config = dict(
    model='CTC audio transcriber',
    dataset='short read English sentences (LibriTTS-R)',
    train_examples=26041,
    noise_aug=0.01,
    input='waveform_16khz',
    tokenizer='word',
    vocab_size=5132,
    arch='conformer',
    norm='layernorm',
    activation='gelu',
    mlp_ratio=3,
    head_dim=32,
    fused_qkv=True,
    qk_norm=False,
    dropout=0.1,
    inner_norm=False,
    wave_strides=[5, 4, 4, 2],
    subsampling=2,
    layers=8,
    width=256,
    positions='learned',
    kernel_size=15,
    init='kaiming_normal',
    residual_init='zero_last',
    optimizer='muon',
    muon_scale='match_rms_adamw',
    lr=0.0023,
    momentum=0.95,
    nesterov=False,
    orthogonalizer='newton_schulz_5',
    adamw_lr_other_params=0.0011,
    grad_clip=1.0,
    steps=6400,
    batch_size=96,
    epochs=23.6,
    lr_schedule='cosine',
    final_lr_fraction=0.05,
    warmup_steps=640,
    weight_decay=0.4,
    adamw_weight_decay_other_params=0,
)
Rows from block 2 of a small CTC audio transcriber, named by matrix and row number. Rows with one number belong to one neuron. Each number is 128 + 32 x the weight over its row's rms, rounded and kept within 0 to 255. All counts start at 0. Numbers have three digits each.
After each neuron's rows are labels from the 100 clips, of 14976, where the neuron reaches its highest value: "responds to" is what is common among them. Only what is clearly more common there than usual is listed. The data: short read English sentences (LibriTTS-R). In brackets: how many of the 100, against the usual share in percent.
# fc1: first MLP up (model.blocks.2.ff1.fc1.weight, 768x256), inputs 128-255
# fc2: first MLP down (model.blocks.2.ff1.fc2.weight, 256x768, transposed), outputs 128-255

fc1.155:159142125168092064129137138107096096188137171138127173166169131110116151122136142146108255122127066109211138076139089212119116077092120105108099115157106170147185141153147095146080152125167100169148086139129144190121143106167125181097138143149074105164081116166124082150154105169132141135105145094194082150080168123090144055088135184171132126070127160117137115082150142151156143136117
fc2.155:090140112112116204136101178125157114129154112098128110127136167146153128186132119098169131166150103165032160183171098101141125117117110119146100112115105112174101195091122146108119105086061185076092133156162094090088155122081097140089122120159096126116157123170185135166145149121156126058138047126148111125144161076072133137106105081149163121111125152153035146134164123156096161118117
responds to: voice: male (87 vs 46.1)

fc1.591:130139141096160116063076125093093139121085161087136138120079070109138167095158097148102139123153150120080120122136095110092111087141170083104120111124152111117128117180147110119177129127167124063134116062153132140091110090137108154135100125113143093131065119121120118185101140092111149136080117157114113152154101133124103152119094116133150159121127103139118112115149156142112112097135
fc2.591:142197130174086174135146141105220057205142143139116123121219148110067095162063176107130157076123081138087133147130170089170150085169167107136125094087116106105093150147117125148075185111089146176097063112125141077166153161109157125115183140140153127079121146150167126113126125152129123106112131096089136174108144137160096098097172096156101126165081144106130051109163125135143172147137
responds to: the word "but" (25 vs 4.8)

fc1.1:183081113124148095087152140188071075109136115103130152133121066107150149149137152099112189166183099104113092083167122137064105110109231134074125137100164187127064143105104145095083119155130156111090129140159144164122167160144183121129103113170088115119137100114111078132129108091156166142131159170031135062146098130076139094120178164117146129097173117102138098151074128145151098141123
fc2.1:224152090126122089145065152170141088073107165139099117112139085136078054134174176111164186096119143116048145114133093155158126137182147118120160097126111149073148097147143079158155167167131058121157156116078114159146184109164078080147171149161169133116176153165142143110118109092120195122131132089182139118137179152126128201145151103098119141148163125085151181122092083144151084133125
responds to: the word "of" (25 vs 9.7)

fc1.467:172152055086098089139110127091126080119121104088093114147134112076111117118158126091131097081131162170135146094170112132075199094092129091093215162144131110147085160119128051109126136116143081119054103158097118163191169163159124097081179138107166154124142131166121155152094177135152101147174116192121079078154149096143132140056122135166077139101149162078121136134104135102113088125135
fc2.467:074135163150151091092088117104117138138134133098125139110126172098189132144108141139106115163144107132156138198129141091099107153135123121109132135138144098096181064196099164062170160097111157102107132118150135189133130087118121130114123190169094115150101196077138135060153131114145127120152143111111190106144133163133135173130077139105074104146159100111130121152149137144172173126117
responds to: the word "it" (29 vs 12.2)

fc1.191:184121098114184162112083152091098107152181108141230096147120094086138137143149133160141069119145093093126104091139164143117146075160137099106094118129157161161119138074110114157117100110136112156128072135146162104173141104132098113123095095147129105121134150051093114116117146137153126114131110110131107096065120089096102146103170154132136061148173172166122174165156104150104073161094
fc2.191:149129116189107066166125133128105078095147164117157133164122083151132166133135089123124117093069108116146116105121172122125143132176163132161132091075168161107167141094156173077130179127094177107139038149140110165158142113117156084118147117146175128146125105216169150085145114125126096194145106163201077132111166108151126086167180093143122105101163158099128096118119140165107094041102
responds to: the word "be" (41 vs 4.7)

fc1.344:132127159130096068143177129118187151156094146169133091114144138105163150097101098129057087109192161114152146086161120123137138054197110180089120123093142135106185177182121130123124148141156081156149165106077110103180071102113093137123170102088155169166099096093168105165172169082124150098072105110124147135111162164110135150133099134157133131105065120089133162150127116095105129119105
fc2.344:131080109136150087110168111129171157115107104182128152106140139106153114108111104164106093109068135124155121132142166110115178152131099104191187101166163130122149121119154140179070069124150155176131126077141147122090142126139174079129161136108101132174089136094157102157128135094079124144152146171196195074140116055134132112133136082131116096161156155109101121137113137100119195137162
responds to: the word "of" (25 vs 9.7)

fc1.622:138164118168110131167155107088119159140146105192132207086173143141144127103076085139141137167137125151133123131142158071169168115150145151186135100169145138192118134149065165124151173121144143049125092175109140102108128153134153118197127139179113128127082161147140196072104121158106110105112150110129139172100097161089112143136112097110142133116130126116176125117150149147092150130113
fc2.622:129130119135156180141147133119165105147116102082139159149218134135121058148114158141125107192166115126180112064127118128152122147130093155122131141071093117115065085171071139087155104168127145151085138083164103096140153155109103089170131123118160153124081112194126097173142081086119108097103166105152126168127135163102169129157113051132169068090095135110106141118137099068080126121138
responds to: the word "to" (34 vs 14.6)

fc1.3:148146106192161089129147069103165040083074178120087139107128086095162160184152161136145122103184141115153072134200160138137102136122139117180151126115087116079112110142141096188159080135132143098094162100084132140121173137157136163101077114174108194147108062134096103136121147111156104161138218099146111114160114112087066096091131157121116111128090172184181125115092102132081117096123
fc2.3:098064142143123117113115109106095152143153120129127098158123088071102177128171113106132149116044117142134113102137185161142083146088086150136139103125090068142164162160123133171149101140085161115073121141157109099127088176153107098135178108088143116113128102154108138156111128072136077130150133172112134133138108147109105106129086134185139138120125127154082122109123137169127124091066
responds to: the word "he" (31 vs 10.9)

fc1.92:129154087142102084088088115121160143140006141151132092100119128147072148162145029160123108111118147097118107124102114177130080129099146144204123129171147179162148135123116165139103146092099187105156098132114099171153114091156111114149080083098153119107162089106119127128116153133108138143083138164152068105133158128204097117088106117096116171117049157139093160072088139099107127106145
fc2.92:171110128143148092165143108090139183182115109165115139138087112182131129124156234103087085173081163089104129113118152114106093157123193129116120098072094201117124167072175119166098077123149122140084139070166146078075156080118117152157175102130109139132077131144106183078097183160143124130137110133141207124128145163128137131080113185165071191193142097138146161148151091074139160142133
responds to: the word "she" (28 vs 5.7)

fc1.502:147145149120107108126123098104141092132062200136143177197133137135099093150184099116157144168147136159184099125118183129082120185151166060090140145106108133076034151122136094128127110135112160120147094079138136112161088116170098181105170129106072101091134101091176136046124096145121126156113147135160127071079172125129102103139098147067223163073145160167114057149085170100071165149156
fc2.502:111137050159150155128123139132137136127135121114102177121123112138117103134091110118137138156124199107079133173114098176106063143240157132116195146089137103086160108158123096117132095128136120121083065113169126082117109142088074088089157160125103115120124134157189165112103118170079125107101164142170142132115147135141118141183116113109119140153082106116144112117087181140161141098169
responds to: the word "go" (25 vs 1.8)

fc1.413:182136136156137067158099144137148075134122138128128193134137123112135064120099141087145074159121093128153130135136071114102137176157146061170176128129159117101121111116158052145115110128120161113149106087122110162136135212113131029126127120136176192150122114099191071158163142089156080113089106126139133135152130103124069176123104134164143203135103133128079129136129174139126095101111
fc2.413:116100138128145140132137091178107154145164077136129123130122115164109184151122124060151145149125172093116137126121081198115099107129128130123131167137167115110138127153109133114139148092187088163080122154122171124174097148170153146118153185156118128140080127066119135099050142166033205130101125116090115151137115178131123093147092187198121171090101100157188185097088185066191116115109
responds to: the word "be" (33 vs 4.7)

fc1.267:114088104205103142106185145130158159076144080114108125081093153158132166108048151104130150160118155109104055152183102152146168165126108135161101109103179158135072153117077123144099107073106113116122141153180144081074160178211098140086154092110138092158132106133092168172124117091148113110107190151199088162178163093145121093121172099126139122107169175094185133098097100098109110116134
fc2.267:084125130078152133131110102123105157123176160141110159216138116134050116172137073112106055120120124155148117111119110137108131174151139117127181162143097070136184105179076113069207114177158115128095157139089141100105082127032111132173124136098150216108139162126120092144099093116116103088078144125110152171153075099127128180110130140119105128179176120086096165166157151112142112120119
responds to: the word "to" (39 vs 14.6)

fc1.239:115148106148119136166147114117173178176105143135119153069114158196085174126130129126137133106078101140103131144134148129084078107103184143155084172102086186179154160108073117124136164098128170113174079123103140104122093078108103104076159140075110054164157097140157174148149158125131129137152131148153084104114116172105168135140200169117124094095151144116194133097109105104101139129130
fc2.239:096069147141161103139066094139142143148116113089122159162114092147150102104170075162090116162050089149192136110123058138142104137118180100173100146138149151120093096152179140190138133130133118094160141151114106146124145080184134144216097119120141193109124157110154161139103190075145132118145122162141177131128135136120131147164102170111092165137086109165105074125127143070077126154154
responds to: the word "she" (26 vs 5.7)

fc1.346:106102119104124189103132111087133083142136143125095140139150123185122075190152096119130153130133132151158120128122139180155123089106177164136176108173136175080113061102124171124087119144166174123154082120117207155116147141139107114111105142099112138165154114134147140168098143134141137050105100137129157166061070103135110164108158168127096099097234175129166165131203145133185139148081
fc2.346:100148133122124090086153155184109105098126127046167135152096143095095132076140080057123102131177092179157132137190111072113166125114179137148132106122032117146119141096141076145106091182168133147144238153087195086164080147203113112120025040141135100141062166118107149121176164106136157141157124068132129091148122087133109086137132104073095141113160142153094132162106098168136079103113
responds to: the word "i" (41 vs 17.8)

fc1.681:100138165108140084189137120143096129118118134060090114127119059106130116156205146136099105125073074088110142170102130155103145126062139098172120111131182134145174156140086136115103122113132176140141105142142079098200166121094192089119119102204141153065151147132123104123154096142098118142135149198087161071195104098150102167086106065087164159111127120126176124150107086078162164102121
fc2.681:153161082086139108081069136114166169174150138141137118086202089172099204122097144118137160075150133114133129093128112060135131101115111093133157146168096147144097155098164133157134109120140126135119075108141199134094176133140112136168157154047072190145100109119105205102076154126158212144166122089115145137108089138110122100115139152146113119135105118138202152117189111169082110176163
responds to: the word "was" (26 vs 9.7)

fc1.54:197100110110133143146126137124189122105125077131124127182118095130076129148166090106165106125181148070115195139119184144089122158108112161147080143134070133141114189101192151162112136119098078091174137123090165095094089067152110138131130102137139115151105186146100056151108148154183112173156094113109107144115163120110126136132164154136141141093120124114154109093141116080197099099100
fc2.54:124124097074127136141148165191100129144134167120094142096103110139131106114101094125082112154102139131128093104190120155179199136170175146082078098056140154086144124066081126078163110101133107182132156138184102123128159209103120026051082187150130124128145144119131116074147130121127161089094106157123146114223182127157113148123119126089094131141169151130120136135123120116198133094139
responds to: the word "the" (57 vs 24.8)

fc1.729:165099120124114106158122082122180110164100123118185179076138117156141126127209152120111104118112054126146098179106135063113128203125121099039111120135210050168199155138112092141152137144107103102131120108181188102129169121149168098139114134135123165093143152072162150157111184060116080174124117132109100099184091137087102073108096136119151098036098128116126147168115130106142125112060
fc2.729:154109147172170103164151124173102142128137163154077115178140130092152182150076127109106162105082046171123132156169103207103113213160125106115099130123118143088094097105127115093106066177070124132156157154134145117132167157137106113200180142098076101127116155104117208113137110118156113124103116163108117155101153172137096116101141129151109147120106120158149137109180141119104166109066
responds to: the word "we" (27 vs 3.3)

fc1.32:068124128151120199105180129172148078102119100145146136118127100111112176097107131099123138133126130100095122145070105080169115147148121129086097139214096123108082131127088110042188090119240127105182187136133161200135065171069145141159101110162136130095101180106138109171152099151143155082167141138133107098134090122136153146112066176127130154150111112152065133186180151075151146103107
fc2.32:159092145118139153038092174085102091159164139069161100137108131172133102150188105174136147130164116159117113134170072177098102173102102144097091149134084165122134139119115109186087077139161174147123112104080120127116171182149123113149097109133157145099084181129102126085135137118146171139085090109040102131120107138122104148078116177144128165075137107131118139096142194126120064141175
responds to: the word "we" (30 vs 3.3)

fc1.581:121153054152060093124157149100112088150129080186103210134163128138146159113126073073095106150081082124121121110133127183137096131182170154166109181137103104157111135109114129141113122053129091141150139087146151069166150099165148091153159087167138212126175155137136070096130167141077137084141170094139158115132137167107087129141073213200115177108092130099146144152099110181166146136145
fc2.581:116060066137127151124067117116136159125165091124117122148133139113160159114054148148183163129116210083155121185095098132088091123104168121166110145135142164116151121105111110082113149145141144143145045092078121144131145153145135133109114138108099198092102143139147153116026116162137093105132034128173094153145115094157143193117118114116123180103099168161149142126089119081154144081169
responds to: the word "was" (29 vs 9.7)

fc1.326:177189093146135188154099125171137123124155139193107143194076156151094115187144102129115149133167152117079134130100194150134162095055124132089120148146088120118146140125100133096097065138189088101123147166106118151168084117119113070161135069052085110080116149097147090161165135093168129080165097112165152104159074069143145153090136113146137158127145130065136140130099208133144141126150
fc2.326:176132098114111129111126111130153159123088146093169185129175148079127130101129190157129067114089128119135095079134137154095107161142188164172130137145083112119139110147126151121066125129077170132149110112114166088124135166165071136075108147147225140145164102175080067124137156090109076157094170131128130142135147137113094223155073135136082112072119137194097123141137125064142143116091
responds to: the word "the" (52 vs 24.8)

fc1.528:107124142149118140157056096140140136151113106111137098134076148090064151098103078072107107098139126148180144092140101094089122182136086152126185156091138198115201113108139128121119097143107093153119109096143114102116135135166170159159070128154097084127122114147141137120165137132197104199156083109076131122116093109109188135089154131138134082081084107121074180121104130147170129174170
fc2.528:118108162166133128065175083084088128135126141162091122097103126165168170129169088143152086107143130166086099174147152108177091119183151039161074117162165142099010151108107150185124116115148162118084112203137153109145127106163109119120173143123157125113154101117163040099109085135086115121099161108067136171164126080152171099114101110113119129121163088055178111149156128134098160152106
responds to: the word "you" (46 vs 15)

fc1.602:144091133147083095185096111088118121105083118107117165113159129142171138122124191192164088132076118134142142137092105118188144143090190187149139105119146154121155087106141120172130074158156120137121193142112121140148156086136091077194127098066153117119107145091099096128110175140086108152092124167157103171138184188067097126109166176098095115128145142137121088118072211115163145156119
fc2.602:142178154149126107065162139185125184123195143117111147107153093114138131142155103084118177103116112124112114099158132112098117147146088114154110183100107079102104129147123094093106145121114166148179092103101110166132149144114162187149149125126060195119108140144200097153144129153150087136144131066089209133149056064182107168127080103119173122121094106135201140163152139190109138077130
responds to: the word "the" (52 vs 24.8)

fc1.666:116134110165099147080171073150078082069134137131111192074089144151107098092152116131154099104180111075146192102132148154124121076082155171140122099070132212113134078095162127155118090170148147093075161185149099121139123100105174148114146140110131160129131101059160158102117071133136182118121100144147147176087157158147099130088136154120130127184148162190122125045112053102138138102158
fc2.666:189173098119087175161143179155115093103081117109137099199139090115128166130138106104182175133156156108175155166134141217092125163187049124163155147196108087121092105133116140102151189169178130115163100157125128151112135079148123131150127123094109191055166093158138095146098104112120157116115137099117112095179081089143116132149138060139083139111124132093117145163130163153143161113133
responds to: voice: male (88 vs 46.1)

fc1.306:151146154151145129144150160143139119161084146147171147073088103113116092213132202106034139157157134156100133134196160118093151136138109136190059083152121121116151120145082112136045092161154138118072083118110183137110028158155139132147145155160140108105127129171165077154173084133140180087126124081103093188104104130123153115116128118189119108122140161107092124081143163107150110119186
fc2.306:138079107104098135080140196135121110088142187102111117172103140155123102096117168198144158153187145097150174086099134173139171172107144112127149048112161085122112122152111109176084175129151155172156096172090096148111132110109143137108155092124147191134159172145164179144106060162131115096094147090127130058150095044153096161184069115141117119090114153099147112158155147156126196114110
responds to: voice: female (97 vs 53.9)

fc1.748:161165096178108192103169118089128159179062139084099167119139094100091097080077030130059132138157159099125137134110167096146098092109181127092099140118158090110078106084139107089141177120170112117129095134152133186086129185141130128127196165140118153134194134131097136090188160190084108092091128155100168122124096115154128083113125173110134120153187113089089134146114087174103055152161
fc2.748:150158147097148137136110092130120132098142080151164141153080120096145164128163164126093124123166132174167128136189130132146121163140153134215130117142150144101146153081137154095161155114124122144128102115096145179163154158180102115133131133164114142136083072178121157169099130057102099163123057118114089147141101163115127171137154114152176127101140119158180091134095143121133174110122
responds to: voice: female (96 vs 53.9)

fc1.248:137132138145118162119080152102113111097130141113066147115155117074177105142169078159141173147140084100169077075121103084144090098172127112107093107125127162168140179183167130122080162121159156070174135130153161135167048133156151044116157068055177141116179169194155059156073154127100147152192095151091135124117132111102119176110105128179073104150174168132111124165123193078109075126121
fc2.248:153065113136109191064134138124151109115037106135105081140092137097171150177115169091110136124139158133122137148156095115103171130098139147100178181162102133148098107105103155091144132049093118191157156130058128128105182143135136150120125164126095143144110141148101137132164111155088131123047163124162072122163133154131078150121074084168153141152097101088140140181138111135189091137208
responds to: the word "the" (54 vs 24.8)

fc1.117:146167189191131142094102055175128157100096152052133109097105145112089193123116116103177120165110099103108159119169089132100140150110134100205125128120189111140147130091134130098167082175155085126199092169112158140185158131114122113119146169203162156115136111106119075148126137126075147098115107122115124159133147151118153128167123152147186173175109095173128085084186137134099181108137
fc2.117:128085110096192156111102147145111152108138104118114132147129078127121121087069115173111105085104152116119122137169105148098157120104144150106102070153071132171092160095034183143128122121106144118099073124158099152071090147151108124146157120100073119143133115133087090049137120134100081124151119165123163077146142087144139148078131142181046144174078165128134162157148119135113091178150
responds to: voice: female (93 vs 53.9)

fc1.263:128091114131127146171160143095167122124068153124177113143114181128106099145068120125139099083122116167130090134189104135174098082132187124188145124109188135106085081098123112123115212055131143125137127119135068151191078154140072131124141084065114060113103115053170179157108104162113129084118141172117110085140118112125147129103121152127103156118140170123119137129124096101138098137102
fc2.263:152120147177107112102133109178135201153183069157145173134093029185141129068174108095144082138066162136169178143141094135174114195113127138133153140124139122107174125106115128123143126147117132159112199126149113137097115086098136170134195178138102151153152114149139100159182114146171135199142101128137219122157104124149156134126178161148079140101154070158171155137134142102102102157103
responds to: the word "she" (25 vs 5.7)

fc1.712:143113160179121121126135102148091105187102147074180097127176135088091097113136119111075142126165097132095120149149115110155109101132141136132063111153151119133098072133174176109120118123084096141146104135154146141162116132109123081122107111091115132155157216145151158107139097116171163124144153116191095150131120096085122128111135072099082095146071116126148104190128135142125117183138
fc2.712:100113165144067096144145099112155127132107107160174144127090089169145115167086150156117106123137138131080148156157171176089108128122125091149149091156160110154153087150148144103086147149127136107130136122154091074203166174099103158147191161162129114087147079041169066123167091152097159152160115114082122118082101120147115127161185194117103144071128137158148091096140128086128181097131
responds to: voice: female (92 vs 53.9)

fc1.231:087126149185173180130111135152116080131134213090118091108152100095084186103130187129141143142174124120103195116134133106159089108163103184116140139097136107102100106110096152128069140164112138150148065152135153086135137124128166105127140093146134096138131190085171139084147127111087095117112089109157120136142143201124111176123061089106096160135077158139136115087173147073157210158183
fc2.231:190088063073143141092155070098161146086107145108137142133102135086149133170149102184151086121092125123132035141149013110166140173113190138151102105097131112142171182099122163084183152136124107153167123115104154140116108152069073080106131134140135107096099146088106151125121116096163181144143088096103166160094172091104099114099239163173159097112119121168146131134148121147136148178111
responds to: voice: female (90 vs 53.9); the word "he" (30 vs 10.9)

fc1.421:206144169118087108113122178113075103137099164179141167133139173105135146153095122165086153143136108155060123131098097147087110164109131196172090101066148085110160199125074131162191113111126113107161141186089131095119105113124125177112189166136119095134120121127181173098120151152054095122137152079112085132135119094154139129136150138120094104094140145215141163092164157121148082147108
fc2.421:136114130130098149164197143095109106168107110155166125180077106148143163154157137130151099093123113049088163170121128161084146118117053147125166134099146121094104148196188063169162158189160178079113175121101150145109151128126128162151118122152112105120180093155140143113096089123155111127142153146155133076076164141105143151162092105117110130160128136092135098124161069129198149156158
responds to: the word "of" (28 vs 9.7)

fc1.220:125094093080071100131076098104108103122140089183125110147135121115160190185124130170143106128121133127063083139121112213141119121096117123176132105175094103065126114076135132147166169132157118170115128094117073133079129139156111153157105062128097160118173127079134108139124101135117107109193139151107182178113066141127143152158102212114122162038132160100080112135098103134147130145135
fc2.220:147151078112146110119111133133145177147135182101124136135091158130191118157083144090090065149132124089129076158120105133139117096120175146163140187106125121114117168103112104128162111168152132144167070099164126136120092150122158104152179143141141115137100062135094139114172111090089186186099098096130134114129135140108079109121178071114173136188062074099110123175106120130150104123100
responds to: voice: male (76 vs 46.1)

fc1.195:105102192121162108126119136157075092119093191114165207116082162126103057139137137142150082135157077094127148091111108178172088152091129130099198087106116096100109111107129064100103129112122122100086111180067180159083131161128061164124094114116056169126135110139115058112148130094137118129149166173139102112144136121140112133142123116150171152119130159112073166114135088117141146121173
fc2.195:132116135134118168112086158113131103146106149175086088184096107158208081109108147168173127112132092125115100117120163123136135083174166158149081191133167126137124113107138148158139117122136093119094114139121160128160184088116166109097151120108174154136094124119191120126191155128138147163090094142173138119121162081103085134089130112105150115147089070162200125136082128132108099168132
responds to: the word "you" (33 vs 15)

fc1.670:143166095117121097135168096125196120128080096103140147130170125150068134162122178114120095112121141138079164108114152151150136162149199148089147128080116082128071181109125145123034161155119131146135133183168096091075109164154107099132181176125154142145107127134096175102113195102148082138163180110079124132118146156147111110114145128133123152113169126080128180132114165076174080142108
fc2.670:098149076118171078105145197144123128154144131117182143111116105116113069089149112149126129158071104112155136079169095124118102139119170149218153120169129101057180109140105101166116168122128139167127144123106145153139113162135146066187139122124138178104128103129207139125115138106098129131140152108116127156114128106170136155157143096096083127153103204145118137119046098161169143076166
responds to: the word "to" (34 vs 14.6)

fc1.560:197115117065138132139162107137123077125141140162148124138122056098127103167170137125126109159110117164133088084078098154183094133134098170059151165099130086180066159147146092150116171072119146102153108093142122140121077110154119166104152128157036118111123103109146094143126165099180133135149115111165130150156136142105136147118214128153139185092105098105128171140144102106121105166063
fc2.560:132107151089129138123186188093155140182095222115089161123146043141108120148169103154088114107102105118175141101155111112148126170177138103132171068167191132078197105142171048113192132073085090075133138185155142136178153147093137092122134114186135123103201140117149152076094120119119093186141134144089105159169143115127168130146117095138132128172086116115106100146122137207167112152160
responds to: the word "be" (43 vs 4.7)

fc1.619:137085087097145133149158125139156153172100077127105156144067088157089171116138145129133137115148165119180138142127126117119089139101108097056091072127142160180161146157122150079101216060183153138120154118114124167162142147161107116124129102133126109135133118198115089146125143147154143151139098187162142128152177098124136195103118133144169135167130093145137153108114119062119091164149
fc2.619:164105171180094171172098136112139185130075118124116060156126146124143114131085154120142122131176131093150033143096102176137151159112163176127168174100141154111138109178120212127154124097099172162180160142102189116150147118106155121150116097124132109146176177086101157084139164100124141151116123148113164085118110103116111133134118133139112197128119128117098123091154132108151163071179
responds to: the word "the" (64 vs 24.8)

fc1.633:125156108193196185163119138116143117097137137138113129123102109131069123124111065091098124129092136141137041103104158104112072098136133133135166131082187116127104091134101132136143099104167119120130079145155171122130088114125159143176154132141086132154117144080074111084151104123054097116104168107138109169144161161109144181109165101083175127154148143081099120142111144147196145140160
fc2.633:115150082130082122154129106101200162100113119146080145095156160147154099085169139097109132118101141082048128123115097125136093096146133161155030133120070215118191121028184076115160151129122110124156131124126131146190136088101169071085191111132082128117095129121168141128091102141094181177170145138159106130070126135090148149133151109134146153111142103188105130154194121160163148098174
responds to: the word "he" (33 vs 10.9)

fc1.746:224093124082141149143094140104182123088114116080108126106158115115107114147107158127067120147182093131102154148149169117104159140111183055088142166154136095104160077142154144180135117156140149092134080144136119169127125131066148139100178135137137130157143110103099126218103143152171153144074150129130094104167161058116089116094098168167104128175140177077174102073117067128143103152131
fc2.746:139177151046148101074180133164085150100163121012117128116089136155167121123121136078134108113144157137132121147142144189126062104153182131116157161111158173190128122090091153089135138130080032122141163135147185107140142117098109054166143135156117107110148108125131154071124104075083097164119149123124111139173135147099123133128125157135142118095143086098141152128161158136183129134165
responds to: the word "it" (32 vs 12.2)

fc1.459:135150126150165119149119125146128146196129128155122132127134130051156154195163176136106062088136108083160121080089100134176090095119131162091142183099139099152153167153193158137143125189040130166167078167122147181136138172093143080138120122078097181150161140158139170080104141139105178125165086146100133119140208155137141115054107114106146121087176182075111075120135127121095142055118
fc2.459:147161188122156103137196136150156123120107077078151122142216142134175097099066096146158089110110145213152154143135161080139122172158142097183138110223132114157101135157099078134149135110165127084105152131110179112109143122125135190132121081112127156142085165096117097095192140049151105133145131127092096060145110169069101125134138164186194093106087073083076125125118155137146080127111
responds to: the word "to" (47 vs 14.6)

fc1.409:058183175142139126160114161180129112097102122090174118158160140151150094125065080145126113143192117113133142078128136161081097128105143113089108067147142128122155150136122094095088104071166121098104197118108153184170095128149113135122139116117123151158090136115095120172032140177194124142159092167151120127066098148114147124180126182133136089174138100119142063145127102061150122170155
fc2.409:117158153151128101143157086094094127132093137154170121119118121073120117149160132131127110150127189136103112054155109144147107151084164212143121086124111122158088111126122086114104125137209108116101086089109195160141161148134156116169091135068165156154084151053107087107167057149136110114062101142165110124106117160156101131140112105109088179120156151133150161143109185169120116069154
responds to: the word "we" (25 vs 3.3)

fc1.482:131149102154119117151156092092132122148068142164092217110096128120127114173167140122097081147136134120159129138135104141072129123142163117192118162100143222064104087136142061121158124074127100129123097141083067114128163177127173124158152140167073122121091108168131084103126108141111167081147122118148163093137169198164143107103104179128152104129119155128192137107109164110168085069174
fc2.482:147095102152167108140142175147182125116070161159100091146108070121087123136113148125156114087168161045116122120143050146190111078096198134142153110124108127144147171078153164146091123144089107121151116119156098080176179135121102171162166165074152097174120060080163132162070121091119159120208099107149181196153146107184170114103069199129065115138104106102133133160094098135125123081092
responds to: the word "is" (33 vs 8.5)

fc1.62:191089138117127081111144137071091099143136091091104086132145137113145073165085153134133105152184172117095173128109105164144186132139192102157215096075111116097100133115099127124167126130129085125139146128118157122106137177112136144072162206112184122120096101111108115152123092139112102109138171156090149097134168125139172100101164141053084122150085170057191137132116155150157159091174
fc2.62:131171097203167070083102165143105102098095155117199134095131136119153113148170081101087185101160129141126162170150149202081077136161136068071134160138194076134131135094091120119107196135130134084142122088112113074096154128122128154184116127129137138138063134141135146085175140074114124078106142142125147148143118141107126102095130121153102082183157121124065123190139105081137150164157
responds to: the word "it" (35 vs 12.2)

fc1.143:101123159187154172098136139135152123100078093140072112156117144149112100083134182168124080139130099123123190178124096099131106066150112185074116173135131133173162166120080108121078196107163116153119150105164081126100071141076176133164171126175152162123172129107182074067110161164150101103115132140075100092137063118187088115117115086117166121124118079153122119101137117177120087096150
fc2.143:108082127132072123144081101152147071109149183111114128125135112149078133119133111179127184150128139124151125103165111085109105148127086137056127087150170147066145080185119147132115127099151214189164145146114136129159124143144136138094165194111151134095064138166147188156196077149137142141118154122113165092142109127057122101129076161207066113096123116152121113130165119128070151170135
responds to: voice: female (96 vs 53.9)

fc1.741:156094058153106092129086105162237134164137116104118146140105154144109154135121158102096080103141113122106123139096142132219122153107076127122154098159091133145088101102121100117147142127102116130156120124176190148176088102140175159085146125156130105162114084140121095107135150115169127138158177163150088170145164112168100128106110156101091211083102093142124121132041200113141056121125
fc2.741:055150125125143098127094215126136132156133135180141148141158123136167166098139169107155203093049147126136106102102091148042138097037134174171168141117115169131109146162097142150137071166140146151151134155138152132061095132165100141115165125104132152130064105165146075083109173116128142105116107144041097188116115095100137178140125158131110157158154191154130109124181110124118156066093
responds to: the word "we" (48 vs 3.3)